config.toml
image_size = 64
rotation_deg = 5
activation = "relu"
loss = "cross_entropy"
init = "torch_default"
optimizer = "soap"
beta2 = 0.95
beta1 = 0.95
precondition_frequency = 50
merge_dims = true
adamw_lr_other_params = 0.0015
epochs = 63.4
Rows from block 8, named by matrix and row number. Each number is 500 + 25 x the weight over the matrix's rms, rounded and kept within 0 to 999. All counts start at 0. Numbers have three digits each.
# short0: shortcut pointwise conv, stride 2 (model.blocks.8.short.0.weight, 352x240x1x1), inputs 60-119
short0.91:500459462499524535483476471457496483471470510474499503528459460511435474484483466522533483532476490474501507442497495483548466499490485465462459526451469492505502504542500602514544
short0.92:537491474519495488467513510518481466491488510431490506438452489487518448472443486421546447557501496548555506486492530478423520498470496470480506528544480587463519480488517470467461
short0.93:472493518545519483458458455462480502513521516513449507477474533563502462491497534521516474517531481479476529514478496478468503475479514475466492452530492533509522514494505509534467
short0.94:554567476500472559548520505467485498447507529566460485519471551483480493507493473487457520467511533546522445555504526520452521537502523519487463526476563518495525547508465515464522
short0.95:523474523489510490512473479491468523489475446524493499491493481496488455525503486501491511513493499498442495514510526514526530525494494488518523439510499511486406522480504503532464
short0.96:495552502498518502437511497505469506487508528481519482501512466521518493489482459518502520509463471525498504510500488520515506508480446518521491500499519484469522525511470500484504
short0.97:501446492478506515573483502473512524454516485497484486449498540495529485476476472457485483475479511539501559539508488550523575468528490488494496510506500505484512492519516479483548
short0.98:514557503480516482496512484503498484529483486499492494515496502483467505525517465493465465462514499514452504488507476515515485510463521496533470499503493498499523492502481492493501
short0.99:459504482526508507492487483522471484480498470490472511461537485529484587503451476516519520484471517503482502512500533462477500473488432504509516494484458480505471484489479525536532
short0.100:521519495486495506440481495497482477544502517509494480473480425522485511471437508525509509542534513456481505515497486461489483490499481500462477510503512497526510477492513490500483
short0.101:457478495486468496471486500480564488494509526475490477496475501474431543498484506499502468545497472464470504525503459506495493526511484492512516494483491501489526501470536499537527
short0.102:508480514530502485506490521472474530489520498535500499491516469487489472485502482520471563502468474536496489519455487485510529519528515511500487486493554489475481497509482505491479
short0.103:490514554494501532499546489511518494538458507487495503507513500465517502498518488512479501524507508483502512487505585508455450492537542469493488501527507511498496511552483540507525
short0.104:499487497473463488500448526573469466497505473520479500551503517491528493471490541579534479498511498472486469481528547545512519508495499471524499494498471524474500466490478530499483
short0.105:529522500485533517489477474484475468490539510530519497543498484488514463503504500459497461480451475529499500484492503496495502517519489505467548503499509495493546484491490465536491
short0.106:507484449513520520486542517503465486483459489462493509489518475505499495545503546485526600515515471453521522535478505498537474510483471496474453510502519497489492551488549510477472
short0.107:430524465482486559524491533521483531477498510509410478489481455505479499510449475544467521504459456525434494465444493480508484499505449479524475509496499530490497512499532513485541
short0.108:482516476538474475500523561454505474516497500485491475553516539505494443502559536530541463487491523486518488487450525483508502494490558485504499524524521521514498476531479492483513
short0.109:510491531456467493504484532478466526513499520525486498514506507494469507460470538509545487472513557500525485526461484491488495482497519486506483489477501515484492484502493502462489
short0.110:537523518498529507512475500521465490481529476526497521488489504491479491515502521500518496492509472478479535504503473506497518496515496502481463470460482466519497514531456480573500
short0.111:535498511466471475475504532501468551464483504507487516502483497498498498484515477465532519515458494547506487520529482479503496510525470507469497475504496537446474514507555479463497
short0.112:552466555504458498494490503499503500505479490499479505502527471479499483506530490471494494470504489511496492481518473479495494485482482507484544504478510488508499493473498532504506
short0.113:490500495486469513510489499529465508546511490471524528533509499498488463499523515481491461478482509485453503508517507459460450511501495520495507474551478470519469550494485526520505
short0.114:468503503512488513511508483495545516512495534515551504532493514452505527514513528464523515490498498454461530491506501491496479498497535511457531507485536471482524487477477484479514
short0.115:488514488524500518529477504430498490514475459511448499501463526561531465510463497539527498468508443566459478512514452528476454506536484561499427507492523519490487495485571467461492
short0.116:515506484504489479501501509538501523521505509508538512462511485557471522560463497523484508500451499506519500481545508509485519491481461503518525484460512496511472510485541515462515
short0.117:502505468491486526471479482528473508492506537497537475486503486489507481505532480523501463512539481480484483531504501456499551503509493501513472468494498480463512500483517518505485
short0.118:495520473451478501500481483519452486450499487510512486487465506466514531472513451520496474502482499525496502457446542516517423547481467495506480506496469479500476532487534463496472
short0.119:488465530453486486495478498479477516488534502488501540472466484527496506477494500505519449520542523523513497501517504506547511471481425476501526520502503521526512465509498499482450
short0.120:515491515511432484517506496521523462504500494502511481481495546500514493454505463495489515422512491509483524520515542486545504518510494517503470477494509535489475534498540461470510
short0.121:479508507499472532497504516494487520482508475519505534484526537513463528488518513532478490507526520514500477490478492460502530483469504480545551458483516516485454471485451493519486
short0.122:449478490497488494516472512472455508533501512524521505490528478518488492499469475501487501502474505487474499484532492462513480500502491481505515490546489504469495451471509573544512
short0.123:445490509475454505511507499504491509534457529466508456490490486514495493491516457476510472515557493480488501525534499503483471516502466474491516500464513470493477520509552483485490
short0.124:479520497468483489510542503493497507494510507519492514481507494512493517498515534494524504511516504510541530493501515485497486485487519484490510511494529491517544496519491531464480
short0.125:503464501479527481404509508491444439481495515457547474490453520522500475495518475510478516521504540500469450482546518505490470472465453526513491500539516483506500466577503492538589
short0.126:497500480497462518485487496502487522464479509515535527511514474492483512483505448535488505455504492513483466528479513457510533510463446520499500470461520522475421512524498505547536
short0.127:489486481488511503528471502473483540528469476493496474503485502501464498477489457518529456443487536455479505518494491469519452554511522510483475510548502487488500503512529505519511
short0.128:522514528482493503509551516516532485527507498485499522550501502473497541510512479539507498499517527457524541519497537481530525470477487503480478588558495524471567507519521482519513
short0.129:514493494498523516496529517500539534513516490492486488516490490526511506504535525502507476491476464499479498538506502506472529497486501537483502483526507462497502480507468506503499
short0.130:514481478497495492491502492512496515482464491513515489523500521502464533475518535482502485504505470498501504471495459520500545488483497493508504506506483493465507493500496495503522
short0.131:518474558444487543479493472499507528500500480490483522495512525606524483544490500488493492488466494490453455501508525478494487492499478499492459494514530515465481553487487505520528
short0.132:565480480488525542525539530488487518490469522470479475502452507490540478532540492468485545457520463490491510489516482488499487554484528504498458483501458549497532468473499446476487
short0.133:515499492532494460495479513521492447499491457495503531502425468484509439518468488525527474525454485516466531491482506476500481549525483464479483474471493460490432524527549501483537
short0.134:492556498509516503503529492467510524487486478477486505487473523446540502506522451511491517495505482511509519517491513500512498508493517509498511539465499518492496475476524499473455
short0.135:473489506526490480500516486500480527474498488484497492486518526524443485539506510539541517524502481491483487497499536498553510512517490542510550495522496511490476536493530477503505
short0.136:481489463511459469507504505512503480533505471483485455483527530489478525474497501479524502481500537462456464513495512522482485499505517502498520490544511519514477474536476469498504
short0.137:484492516515491483509506509513523547516520527506514516493517533492500465495460504499493505543509537511485491480510504500492522474506488512501518484541460453480447513520550550518487
short0.138:514468470480466510497487499533479522492533477489495514509498492519493468516445505518499489544459515484518493503502523482491545441485456495525525515461493521485452485497520503513512
short0.139:460484570497522485559468520504463493538503481538493485538506457499534470518488449474510493528495498515493507537545522486516490520543484537485500519483498495519483461495522563490493
short0.140:516473502509492548499516502482487525491516467508484494491543501498487520497454534489507485563474477491513543496497480486502532487504460532529486494514508458518524485521512520543522
short0.141:486490502535472458505472487471513500538495525528461545526532522483464524497550470450478519495525549517554452495506454567475490519533530483479440521485538544470504471502505509532473
short0.142:482525541511530515498484532491523478473517493481493504473479505448547480478561471488533488500508513493517516530505478519492482514516496491522500494507444501522480500459535483483535
short0.143:498487475498499538483526508486491510495516480491519504498475458512492435490531509468483536548481482499551497466510527510554472494486481483504498468459507539488477477503492533489518
short0.144:479559468519508521482548508497530487525504511524494490467462488482484465476487506493513511477486496461453549461475441528490506560515463472507550528500475494557491475463526509554494
short0.145:518479454526459521485494511544500517484518499513506547492508512483507492491528520505516480517491515467488519487512482508492539492519496471504576515545507515541500488504507490529503
short0.146:502483492548536510511502469519483496511464515472495446464476473520520529503491527475499498502546503490515526512455490494482478506483518476497508509508479517480469502508513479498445
short0.147:462459398540482470501486497473495492556486502518501498503519519441469474457454494516475519489515497458489518474504512498545477506512519507503515487452502475492464521483453528522471
short0.148:477479508454525513499489500504552479519509529506504529483487501511492460463487512543517532464532457513501496505495495511502456489503498487513500452446470453494502511453514491510471
short0.149:513497484499507502544551518510551478523492492493492537498486520489505483535537464487487543519493510497546560487515531543500527527487474565475499489555491508477506494483513541500522
short0.150:508513513524466528506511530478495492507513554454489562488536476476510506497475487486494496482518526461495508496488476525507444496530467503495485507495519503495487468496486480527493
short0.151:470489479537490484504450490496473464502526525500538515467553505502497478535473498479537536548471519501516545525449483466473499471511495493442532479482477434535447514465496502527498
short0.152:467562524446496488451496480491458460505480495469513497475497520516542480494493475522530499487509474532469480506477492473523472489511500499500494488510494473523510482512523502501461
short0.153:500489526485489493491528490482498498513495512518474503478503549502484518473533521515553525477514536489487456529468492479519502472505531510491482481516489509474455485512498477529533
short0.154:545506447486477461434484487542481480431491493468466451507483513492522510468495432505486482542497540512478437521517464548460485471467467496545495478471496476447481471488468492488524
short0.155:563569532477485466509475461516528559500509508492453501506437529457473504541499499520484518470548488526451485507606494521502460504483543523506512507514466501494475467468527536458566
short0.156:520535478497490539521515547470487554498498508472496525501505487456508476496495538472475500510519520482473524487521499475507482526497478528515490543515517521483479521476468495519480
short0.157:533561481495484543524521522527506494489490534507472477480466506496488501498486497511499527438502509488513545512525475490534476526546538527481499503502473471487476490505522510520502
short0.158:517525533494483489503518522521532485481508522513510509512501485519498526528565489478487491474529544507483535518472566516540576466532542476517508476526493495471465476504494497559520
short0.159:527492509459507494526529543510480502546472475547481463502518514456466530480481478462489485457512521489469522472567520503461554535492504489529452515516487480502505475484521478492450
short0.160:532466474530480486487510521516519468509491482529521518494511494482513439539510465486488501521514483491510526524467510508474591543482490495503427458506480511455488500497460520473528
short0.161:519484524530490530485500508484470488483518495492521487500496526494496500478503523511505527502513522493532499495536487522531499458477517479494492524499499557507513491514513488485528
short0.162:474518487484516459518446511503482517514550480456492452498517485573483450515427488445460526476517524493518526468498493454483435481485513475519481512519482557485470494523494435480513
short0.163:502488446489466509480533500508528490511502475514488509501460526467497503475484531466554477540508510482504495525492476555510499476501504490496502505529477505540466524496493466512491
short0.164:518468484489496512466474504583509537497493501499456486482519474534500466519440501520482512503513478469514509463521475498545519495520510560558520501483507462465486485501488511520472
short0.165:468522494447489456490448487523513495515433487535516508491516499508504500427490507462485501477490542456501537569518511541516494517490492534496460461539482461493433508541520542543501
short0.166:483517464520503528528545458522507492506545525494507548514515513473535474502538484522437523475501486492474468484489541498456461512504515514500495495471553485499510524479486471474500
short0.167:466466479475486480480491485475518512509476576518493503525505471535549464435521488489530502494542461464516469546500506521508499529489451480505527486507454505517543505491472462492514
short0.168:516492510482534482519538535500486532466492500478474528554509527494523469463477524494547460536508514476481497510486464509536493477486525477477490485494498490480506487494498480504501
short0.169:482500549496486475461496512510517485487488480553500486518503526484486469484507486507475508549476473491489473501502511511499513496493487495522496479479495521513528498466473538487498
short0.170:550480465526504529497542518516459463484495475452484491483523486508482536501511480511501503503482471498500479506495488509501489470521475476472500411524494489476504463499510489470507
short0.171:482467527534499478488519512468496509498500501494500475515488488540455478512500506493499532526519462508517497480490540506506487520514518482500479492423506513484541494504499558469456
short0.172:536471505533491497477553519492504486485532483541453479493512503506539511517504511484529503508483497479520508492501556515495526477493558479505501533448464503512551484494529515465503
short0.173:527490497458477503501518478487446536508497512495521485519505514512473511494508483464499446503488494496534455502526511518528500507498476488477494516465510483523446496539564538513566
short0.174:515518476457489465510504508512492475501511485487500501531524498483455492494501512475531476465497474502520488503478506541522494506508478473464531523502503487488496457550494540517492
short0.175:481478469469558533465490515490442518503462514541441510501485516505488497512482475518481501485516485528497467517518517452505507504505502463493492496459500493471527471508487508471482
short0.176:508497555528491482511473517515507525602494490510473481520535507476486517524500528514483465433463529497523526455483474476433475510466489489495484486523533486516504522504501487531496
short0.177:489505504482479513504502502495516502472465512489512513492485477479474501444456480527507493507547517490494503535511476467474509510508494499516465461461483493496516515506517529510505
short0.178:534482486432501459566503479507459510517473508492526534465452486475455500503550479481439505515510522515476500474494531468525503534474477489508493513530541473452491474509496472525508
short0.179:477444480542539492456503536491499478517503550506503499481512485414485507487565497459468480505519509533482548502482504455532545519525501455484490454490491476469549515430444481541501
short0.180:495446565512546513499506542538509477502549531447499498469500528474514478520467437518490489484473496487507499496549496489517480514533494526492492490472461513517480485515489440485477
short0.181:484503463464520524478506479546512468497503473493473543549520506514508459480507503525495502509503477510539511484470520504499495523513493497497500513481500530524488506447493470512515
short0.182:459499536519517483545537513497502500487505461496495532534531505513479545540478472488415497562520544532472497506479496476460444531508452489490555507486496427445490479487477496522500
short0.183:518470503514444479515494541503454537528509485548490523516493501500506479484478516498499497533483509501503512480466489479513479536516458506528526508499495468492492546490525527502475
short0.184:576538471511527524506465500489469521510507506490490489479451441516524528512483484513487506498465523484472478490500507515484502482515444483531534513524487491471478499491521529522510
short0.185:545481511486511502485442512489451495515438476509486492492490507504507497477485515505517484517495459524481489520555499539502498471491493476466445462490538476521482469515511521534489
short0.186:484472482507518507480458507576488494504505499539500515488497487519511451503467532535530475503508485517522490519488503500471513521484482531457525485517511532502485516522474491540529
short0.187:520490473477505519515476513515456493518478509486491510492519517517465489479533512465479468484506444485462484489505517500494532482526470506467499520461470495486500443507499495538468
short0.188:525499493499467534500548493522464501490488472518462529493532528501505571483486482547502477518446510482573488507515486498497500505484511522485474454557468514515515486527490481506507
short0.189:507453503528488482539522500467527513547474508472489468530505505527501521489494500524485493516530476511481512536547523493510460542536507517467469525490512505504482516501551477475477
short0.190:538465479519548497538482479540522514485484471478539523482500524490508499514488467492518476501502497509477529511522496532547471462479472541497479501499482494463494464533550485520517
short0.191:449515496453503469464520506498501520468508524476542475505527481547517480505537483520554505505506485497452490477441499513510505492440509515504495506507490495490512485546527515492478
short0.192:533496477460498510526475498542507472464493522559492522492546519456501506461575479467519510534459482468509485502508483501486534471504498491491485463483458508483465484494504489488502
short0.193:526488467481508545519517522500518478524485507460486521564494493456485464499509487499531500505514465517511480507507512532485481501531557529525486511533502511493462524497511479474514
short0.194:491537506544509476530520501486521454524482533511476515508489485509525503491499465507518486496508513517547478483515531546501478484525453498486509489526485503483528492481494493499507
short0.195:482472473491500489487478485477485501503528494482533531494500558507519468522506501479514483533532499504518503522487541526485480485490499495537483507531487489487473485487502529518506
short0.196:500479516511498498478488542529495542492504497511525531492511484529496436521502531491503513509516460489553506480491564516499477474518519514469481470553483526515508504500521521485490
short0.197:489490506466491483483505509526536516487491457503505523548522490507453473513465527551515480522513453515529471513541541487489434503501546515494448494493524504497431531502508495524464
short0.198:471484485504509497502483509497552505552526502508478502521496497482493466550465534452486538529505543513534560494467497497495533439493485517521490459526483556507479508494538463453514
short0.199:531555505563540464514478499473484491455473490475512505496470478533499463465486486496479504465525502497489493523547480487461498535482478480498477518512481460471438547495496510461503
short0.200:418518505509520481477472485488512465506459512486509495525544485494482494445535489445480494486491514488507480480524494515509515480495543521536550464511486524481503483498532513490505
short0.201:476508494482501525469488563496498479493511497485489490479486489476510499486534491470479479495526471514501532517513514547521487556516494483503506490478527506484510489510518504493478
short0.202:473478473540515501470543513489490465478491527532519528541502481511536475468483504476491504441450482523456497491480503486488486535469504502468492490453532515448450492506464472509506
short0.203:507496456531482485510479503498496488486492488496470482547520497517537465507490475506525520473515514527457511541494536514528484479464506489465507485504465529472415497474490516514484
short0.204:509514527483467449498514529506527514499462505587483539503473490483506493502502518483454512518461492532468501517506495484516482485489496500510479504461505495498491460490522480484476
short0.205:504498497515497485472520521499529510496475482517501473482519482476509478476494513479511517533498484506530520500507508494478506509520486500495477490505499489503536490484485498485510
short0.206:492525463463443501534496499510506527491492463522485525533494507444457501452504496495542460482532521494484465570510516484521483474496512483494494508489519483506463490514550513511582
short0.207:454424510527501517475465523532489541494499485514512478504481501524514475515496473458511519530456516477512524469482479489453476535492493495467482467499462488501506499513527488491493
short0.208:504483495517493516502498485507487524504497467482490481507497487482504485485476499474468485494496524488449499508508540487496488483493497533486488466526477518512511529531509520497520
short0.209:498516486502530498483492534502515520456448513514486523494446517506515444502491500520532511489486475478460520462477490509484561502539500480475486480510470454489466512536519559565493
short0.210:475490520500479491479553518510487485539500526497493506491514499498531497485480515475474496546454516530498521544509478483556475492509507486497488520534505501482538511512457484487521
short0.211:466522511526449460553514491480479526480548494509525485468512418529531501561484438452444486520510490458524464531513467516477495526532484515532447481479497478474549513482481458602503
short0.212:520473492509486499475446435502502522475492474499487539488502477435559463508495518526570476486498460542507483483533493527463483536490433515499462479478521489477469502473475553477479
short0.213:435557470512513523484481520489515485498512504491513504534518489520472485479480487536490460505474502466489530478499496494498454486514496482493516545488509498472476504485534534560562
short0.214:477494500531461524517477479500479468488501522501496516526494482516488522492522472495537502519504511487490511508498485474493541491533487532493497495516504464480488485478524481534506
short0.215:486535484535507497491507530504516495514477496488545488520476464474476462486492503501493508507496479500547459518516487505496482506514513493478493518549457511497460489511484499536500
short0.216:493520476522466510476534471515498518511497528480479500583495513517509495484473516499479494513492518500527499486500485488482485518508511491479502505504554535503492499480487541501479
short0.217:518501521480464482467487513485505530473487472496487481488467517490506499503538474482518485483502521495471500526523508528489476481471547496476541502485470457498473467493499497505507
short0.218:503505522489468510484510510469482461508539489524483518508545536492498471498514524479523555476502499504490499509434447495513495513485520495563542520493516468428525502511466502487502
short0.219:509500450488537482500530507516514478500566482544508535506484470525512521485515506504514578522522489488515485526486437504549475536514469493531471456495523517467498499474514485497545
short0.220:502532482464537478500517494440498510499505494500454487491533517497527518514549467496520505498471554495495542493558460500524485520506506485487467497459471514502492476481490480531515
short0.221:465441493533546506466473502474498519517465492489498506495461546467522483525490496476514463483503521534472496527527461499525465542500532514498520514499521469505516507538521525531509
short0.222:479527459523497484472475519505536476495500523540458492534486467512503448492492526466517499492445538463528469539478485513479488462500485474507490488452472517506537541481479515489486
short0.223:467524514532514522479499517505475491484484505465483484500509500487498491503476501465484499497511502505514490496479482526496493473485468515536514508525507523472514503508539496524489
short0.224:467515505507495491537491500520489530533544521486483481451517515510479511511478469511500519528501488534527471510511487491503430489473509521524562477507506506506492458479535523518555
short0.225:516483511494535480485491483486483539505503496509529479514520534443496480495515476499524494471511557507552487480508475491512549505495499496527467509502508529501490533504494492501492
short0.226:525495489502516508477494523490495512492540502449511494493486517521452477461515477459507496501501497482482524472509489503470455513524521491526516498512485482523556505500501493550508
short0.227:474529547457544499502479504525527507493516523486511496536510476553492469477541507476512498510533470478506449468542493477525460486495465488458509524505574539458502500496522482549479
short0.228:463512475529493455528521498501449472489527466550525522472497502550500511500517473483536581527525507485489519524518486541455530448488508548493520470487496424479523512531557492554519
short0.229:517510491493484517495540527500467505485485510483544525533491458456518535500472479475524503530501452469418518506546523471515492477484513505491496540484490529523510484522510503499521
short0.230:475517435478508520509489535472488479572499494571494503502444483494471505488479481501478487461444509464473537538500479463522501515498490507480496481502466492500518477482521528516520
short0.231:452501488514470492487483486528503507482503491480504497467502530477515468505481522491504500483510517513477531512471519489483543528522473488502510489491516463465451533470485525513509
short0.232:492501481474526493491494479472505486520509502497513522465482484481494531518552532468535466541486465528465563509517510495564479496504475514498527497485507463504461515516504520520511
short0.233:532503518476479511496476497496475460515527458479515524479477505565472467454497498470420482522475504480477532528506544469476521529521507499494445534537515534477505526548531490552535
short0.234:555480523506529493482500517494490519521495526510510504489491498475509472475516489463497498483483516532503521482501529541469489529492496502453456488519500458555486530485509498519467
short0.235:507519482487522452545515496474486512466532486473495503493482530493500521447484487508513436527541527482449489516512491500471496497505526474464509458464499504522506522492483487491485
short0.236:490502495549482527504505455492497514465476508499415498474533503497469507480512487488477461491515534517500523509561534477510460495478495459467501499542495495481542472490512493509502
short0.237:521540488488508488522541529482498501541546471500494500513491495471473517530473560515535478477509523505524491513471486491526477516528502524524508506493534520458437521504502514532485
short0.238:482484519518507487522501501531523494490483485487470506494510500494522527479500520501532480516478510500492546521504501491488494503465510510482489510478468481536558462479495506497505
short0.239:471426497510515523495490490491460536500517523539484466514495507526494512499490455452526576524468567511474521479516481472472496490479466484507476474525518494486506512488551518478506
short0.240:466480509501489504493504524477520462517475525488499499531506510487502473488503566538527506483501508488493444478488526545525527501497496537484467491501505539512457492497554538473497
short0.241:548504509431485513537498489488513512488542472418513507534523471464480470528478518497491522500521530498518475497484538485488500494552488518496448510464510506478472529507509528493578
short0.242:524589502506477509548525519486463479559542526489482514504477517543481489496504499477491497535517498493474495466499527501511441515494520509488443494504496491503475495515510511476526
short0.243:520491534523524544482503501469468523506501505508494515463475496540509477480532490499528463513483516493508507502475527495538499514515514495425460527484471524545477493537499519506458
short0.244:520498506512559504522472503513486486498504510545487520508461473497502467502480520451537432452466525530518491469509476487492450497477516527523491463516562500487491509482497481480495
short0.245:505489499479515510469480477520546477540463499540483533516480469510510501500442514480531428509515486480547513474512481509538438535496551494488481491544533501499503518487470475510528
short0.246:481493472508489487505466500467474497454499503498514517490473497503470517494484504462465544474545559496509513478495500486499527459490496517541507501493503491506506519463497520482480
short0.247:475489489570499466529522509525528502499467483517508469493517486554502526471512485447486523506491532459497547497505515481523483474523528529480485504474509484480551515468497536480479
short0.248:507468475459524479474492513491492508524471474489504486459496523500448469482477497543482475503533489545499482556489508499521501491533483520510494504507508496517487455499489557494546
short0.249:499536487499498506500498527457484502497474528487496502497489497526495486457467492518501468477508468524490505522491463528489568492505504506473501491495503508522467528509470485509499
short0.250:505531461492508534450466471499514455498486497492512511532504443520500463510567498522489485544499487523444546476551483488467520524456503472544487469468488504540453516483495543498472
short0.251:483521520475523493460484490497541479495458547536518498502470505459484480517479495510495478495484501470481492546492457485480507490482522481475454494535458452501480489483530534552513
short0.252:522520473501556496516454522485477469502518490533478559500511451487470481510494530486481500531501518493527476529498507461473441509503552481501505490508505486513504475484487482536485
short0.253:466500475524487491512477518524460453488476499521526498510506516547478534457498532504478515499502478495482575470503557484505489492502480522515475512521490536495459525545468507502525
short0.254:499510478439519519522503522500501504468529503520484488525477509509496525472534464468524505523505496498520480500545522520487525528478511482494442506528519516512534495492483476508494
short0.255:480502532512478487503490524474485520489533480528524549496470513518508473513525526496503475514500492521507518505475504516523525508528451498464516536487494486478505480563503518549502
short0.256:527518514497501509502469496475469540525497487477479475498480507508507474522474468500498513458519478506511500520497458493515485488515502511544498542478471478504491495473489525535490
short0.257:452526491501524487486522497499479538489504510521494502491534449513504462481518473478476542503483515478485514493520510506539473490508506495505498470504494506509433512480521516516499
short0.258:505503486459514501568500479508472520501483484500498508473508491491481469550491484486512531479481484503442479481525503492483460495526470466504505482496467502457504477488509493506467
short0.259:516505465575515514504507483517461484494482491517485502487484510473513490492492474523494476485498502484472537494491502506492488500507496475537468475546495512533513494489485492485501
short0.260:491491516508479521492467513505472505498506499479467520520520497494489477475533499457481490512474490438487495474512470526505475487530504497485491486477481483479502463483506513512511
short0.261:460548476494461543514490495490543501531500518446505499523478516477507516488519513508482538492523495474508482499509507481526476500506498488548534478501509488514472499478446531534463
short0.262:521503451485517493519500470499476504485524505554480507486496485527510479511472518521466567521496521494539489571531466482535475471530489471542488445516510416490504496488523503506510
short0.263:566588476498483488503502520511493505515520515494480482484487506465481486519541502489470490469518486466536509493483489504480497478486515513516530504489441479504469504479500489486516
short0.264:485451513534520463507495533508495472501494491489491452503513507508481502547502510492527475519419477547502439495504510525480503517498512512473478498495529442479516514514533523511522
short0.265:493496498504486488502520487493482496496502503424488495503536479568517511536503505514538487472481515485480509523504520499469529470521502520489494500502497508476524484505509508530506
short0.266:504508511535503506499491505492532474509513525498500474545510468464495490497479503527490498531492509487504464522484514484480496485533539485467489522542499490476497472451510553504471
short0.267:483581459526546547540576515510482499472506489484482518452494514493491541491512532485473484492540518487478519494508503484486483473495476486474467413520479545475568492473504480495494
short0.268:531489508482502505510498504497511498519508507488511522502492479474530510503520510474527488460495518501502486525477505484499519461489510488473551492506520466506505505508492547544510
short0.269:528465488494525481494501518493473442504520501493539524518521504519450515524536484523498502488540478517475490491525462512512534496468518541544516489477502517529458499505474461537485
short0.270:493521496471503525455496482509490496477524481506493484468524507486524524515480502515506501521538495484475468512473531512492495471502511445523500487532507524521463484489524520502510
short0.271:508520461494482481469483519524486486473496476483479458539490527470506492494463488505483468496478494483513430501504499550488500471482504503501501547507494547491573481493505564557545
short0.272:462530494512535519495535466524564549500473485475506494473504453504515518507512510488491510521480500500506492528480483496509492489513496470502497528519534458478491504487535546473503
short0.273:445538445516501531502510510507500475466492488508505518494487453497519481508522504525499468521488495504512488509457504513522531496548536496506492491476504482476514499501478517465522
short0.274:499497510463485481488491475514493512491532485481508469482519485472473512473514494495479498495501504508468554501503510507499463480461496482503507533520495500475451471522486474492500
short0.275:447510534469452510506492490518509488551448516509489484494536510537485499492464510486470492568497491525495474519532504506509501464510541553495492506471574497511517525487505543519522
short0.276:493497526471526484516484464500490470489519500515507528489499507461490495484453476541509524537518510524487486494476501490510492441459528472540469498481460474509520522471507467543539
short0.277:448544502487507472518495483495462480504455492483472476506474482501512500478474552503485512516471485516559537497511464471527459514490428512462487505479478475525514468497465514482468
short0.278:480515476492485466466492487499511468488439513486515468522519519468486488498502477465538481535522501507464469482472528501501478475493503511555464496498484486506491507480571538501513
short0.279:517526484465494511464481512507514496518470539505539493545514521480543490522539460521535495501493456500524493459472492496514517507513510495466531509539464484493495501520501479485553
short0.280:493517488501487525490511548500465530474505498538530498494494480508485481491500502474532455496497520492460492535493480496504487520502509524487522518504472489507508510484492503527498
short0.281:438471497480509521515501461498484496480448500514500524507471484461529500486535481451481475484510486459475478499533487544530472504520495527536579502505470467503477533505546527493518
short0.282:519476453511477490551525501495547514450501456485490505482431483489474508484458501477519488480521437501475514504499455519504426514502532507480489479496482531500536462482514513544510
short0.283:494486526477462549474483493481470502480510523512469486473468508530460500506468488497488501479459554484478499518521497475487511534501475502518461495523510469507516562512515529508525
short0.284:479485484503495492554510482507489497472513465512488480508514485503489503499491504509509478490475517517507502487522534513469476539487489530488525484473478497520516478495519528479514
short0.285:505519479439502482423476476513499505474491554525489450523510536452474458478473501507513467513528484505501480504519481487519474518475462515486459496492480558509530507471482502483494
short0.286:530505518555549520490467545487531495485480478486502481524527520510529470528502496494503471457480479482566478499489469482483495532487458521480490498497488492515524473507478512480498
short0.287:528504485502494499481465501493504480493515483459479518489501507484486478481483491510516530490531460525515520486506464487501536537526488478500567538520513493515483482549478542517521
short0.288:512512503483514582457511500530526479493573490509515531483511518477497502533478503462555541508481494476503472488507521508491550479496446510519483470449488548477489472498517477477489
short0.289:526476532524584531502486471496522477504494489479507499503472534501512526541558493478496463495505495480529494519460513471504493519506520559491503518464505507513499478519513531504478
short0.290:457517516491528457523505485484484521492471461506453511491500517510512481487490481503462475543515498511555486509555508504523488531509539485458514515512570517539484482500502488502488
short0.291:518497544478514485466511479479489481509490512481500494485487495506508493466485494533510499514514569509469451508487501468497470521490485499480491446509470498514519487491504496533517
short0.292:502494481445490503508508538493501501481489436505489493469520492560495532567489483424452537492461610534513520474464469567548495498547511508507476451544481463453444461536573508508542
short0.293:489468486520535518530494460503535537485520536489476483499520471491543493589540495482503504455484505438531538522526508531497565533505478477488524516488516552507469473462518507497497
short0.294:472547466508477506524510472499512486517479499540508471501472540487504470490450484504482528477496512489463560474542493525490562494512516510523471545513511483530514479481531450479488
short0.295:523482544544519542466470502472469541550552495488521524520528481604503543490512523531452486500507523484482484479519510503507468526486499482464482498476505494492435566494516459530517
short0.296:495501491506504472463485514506509496479561520484494522492506487483492486548473484516507507505516475469461503450495499484491482500526498472502539494524483510479466504511475517512554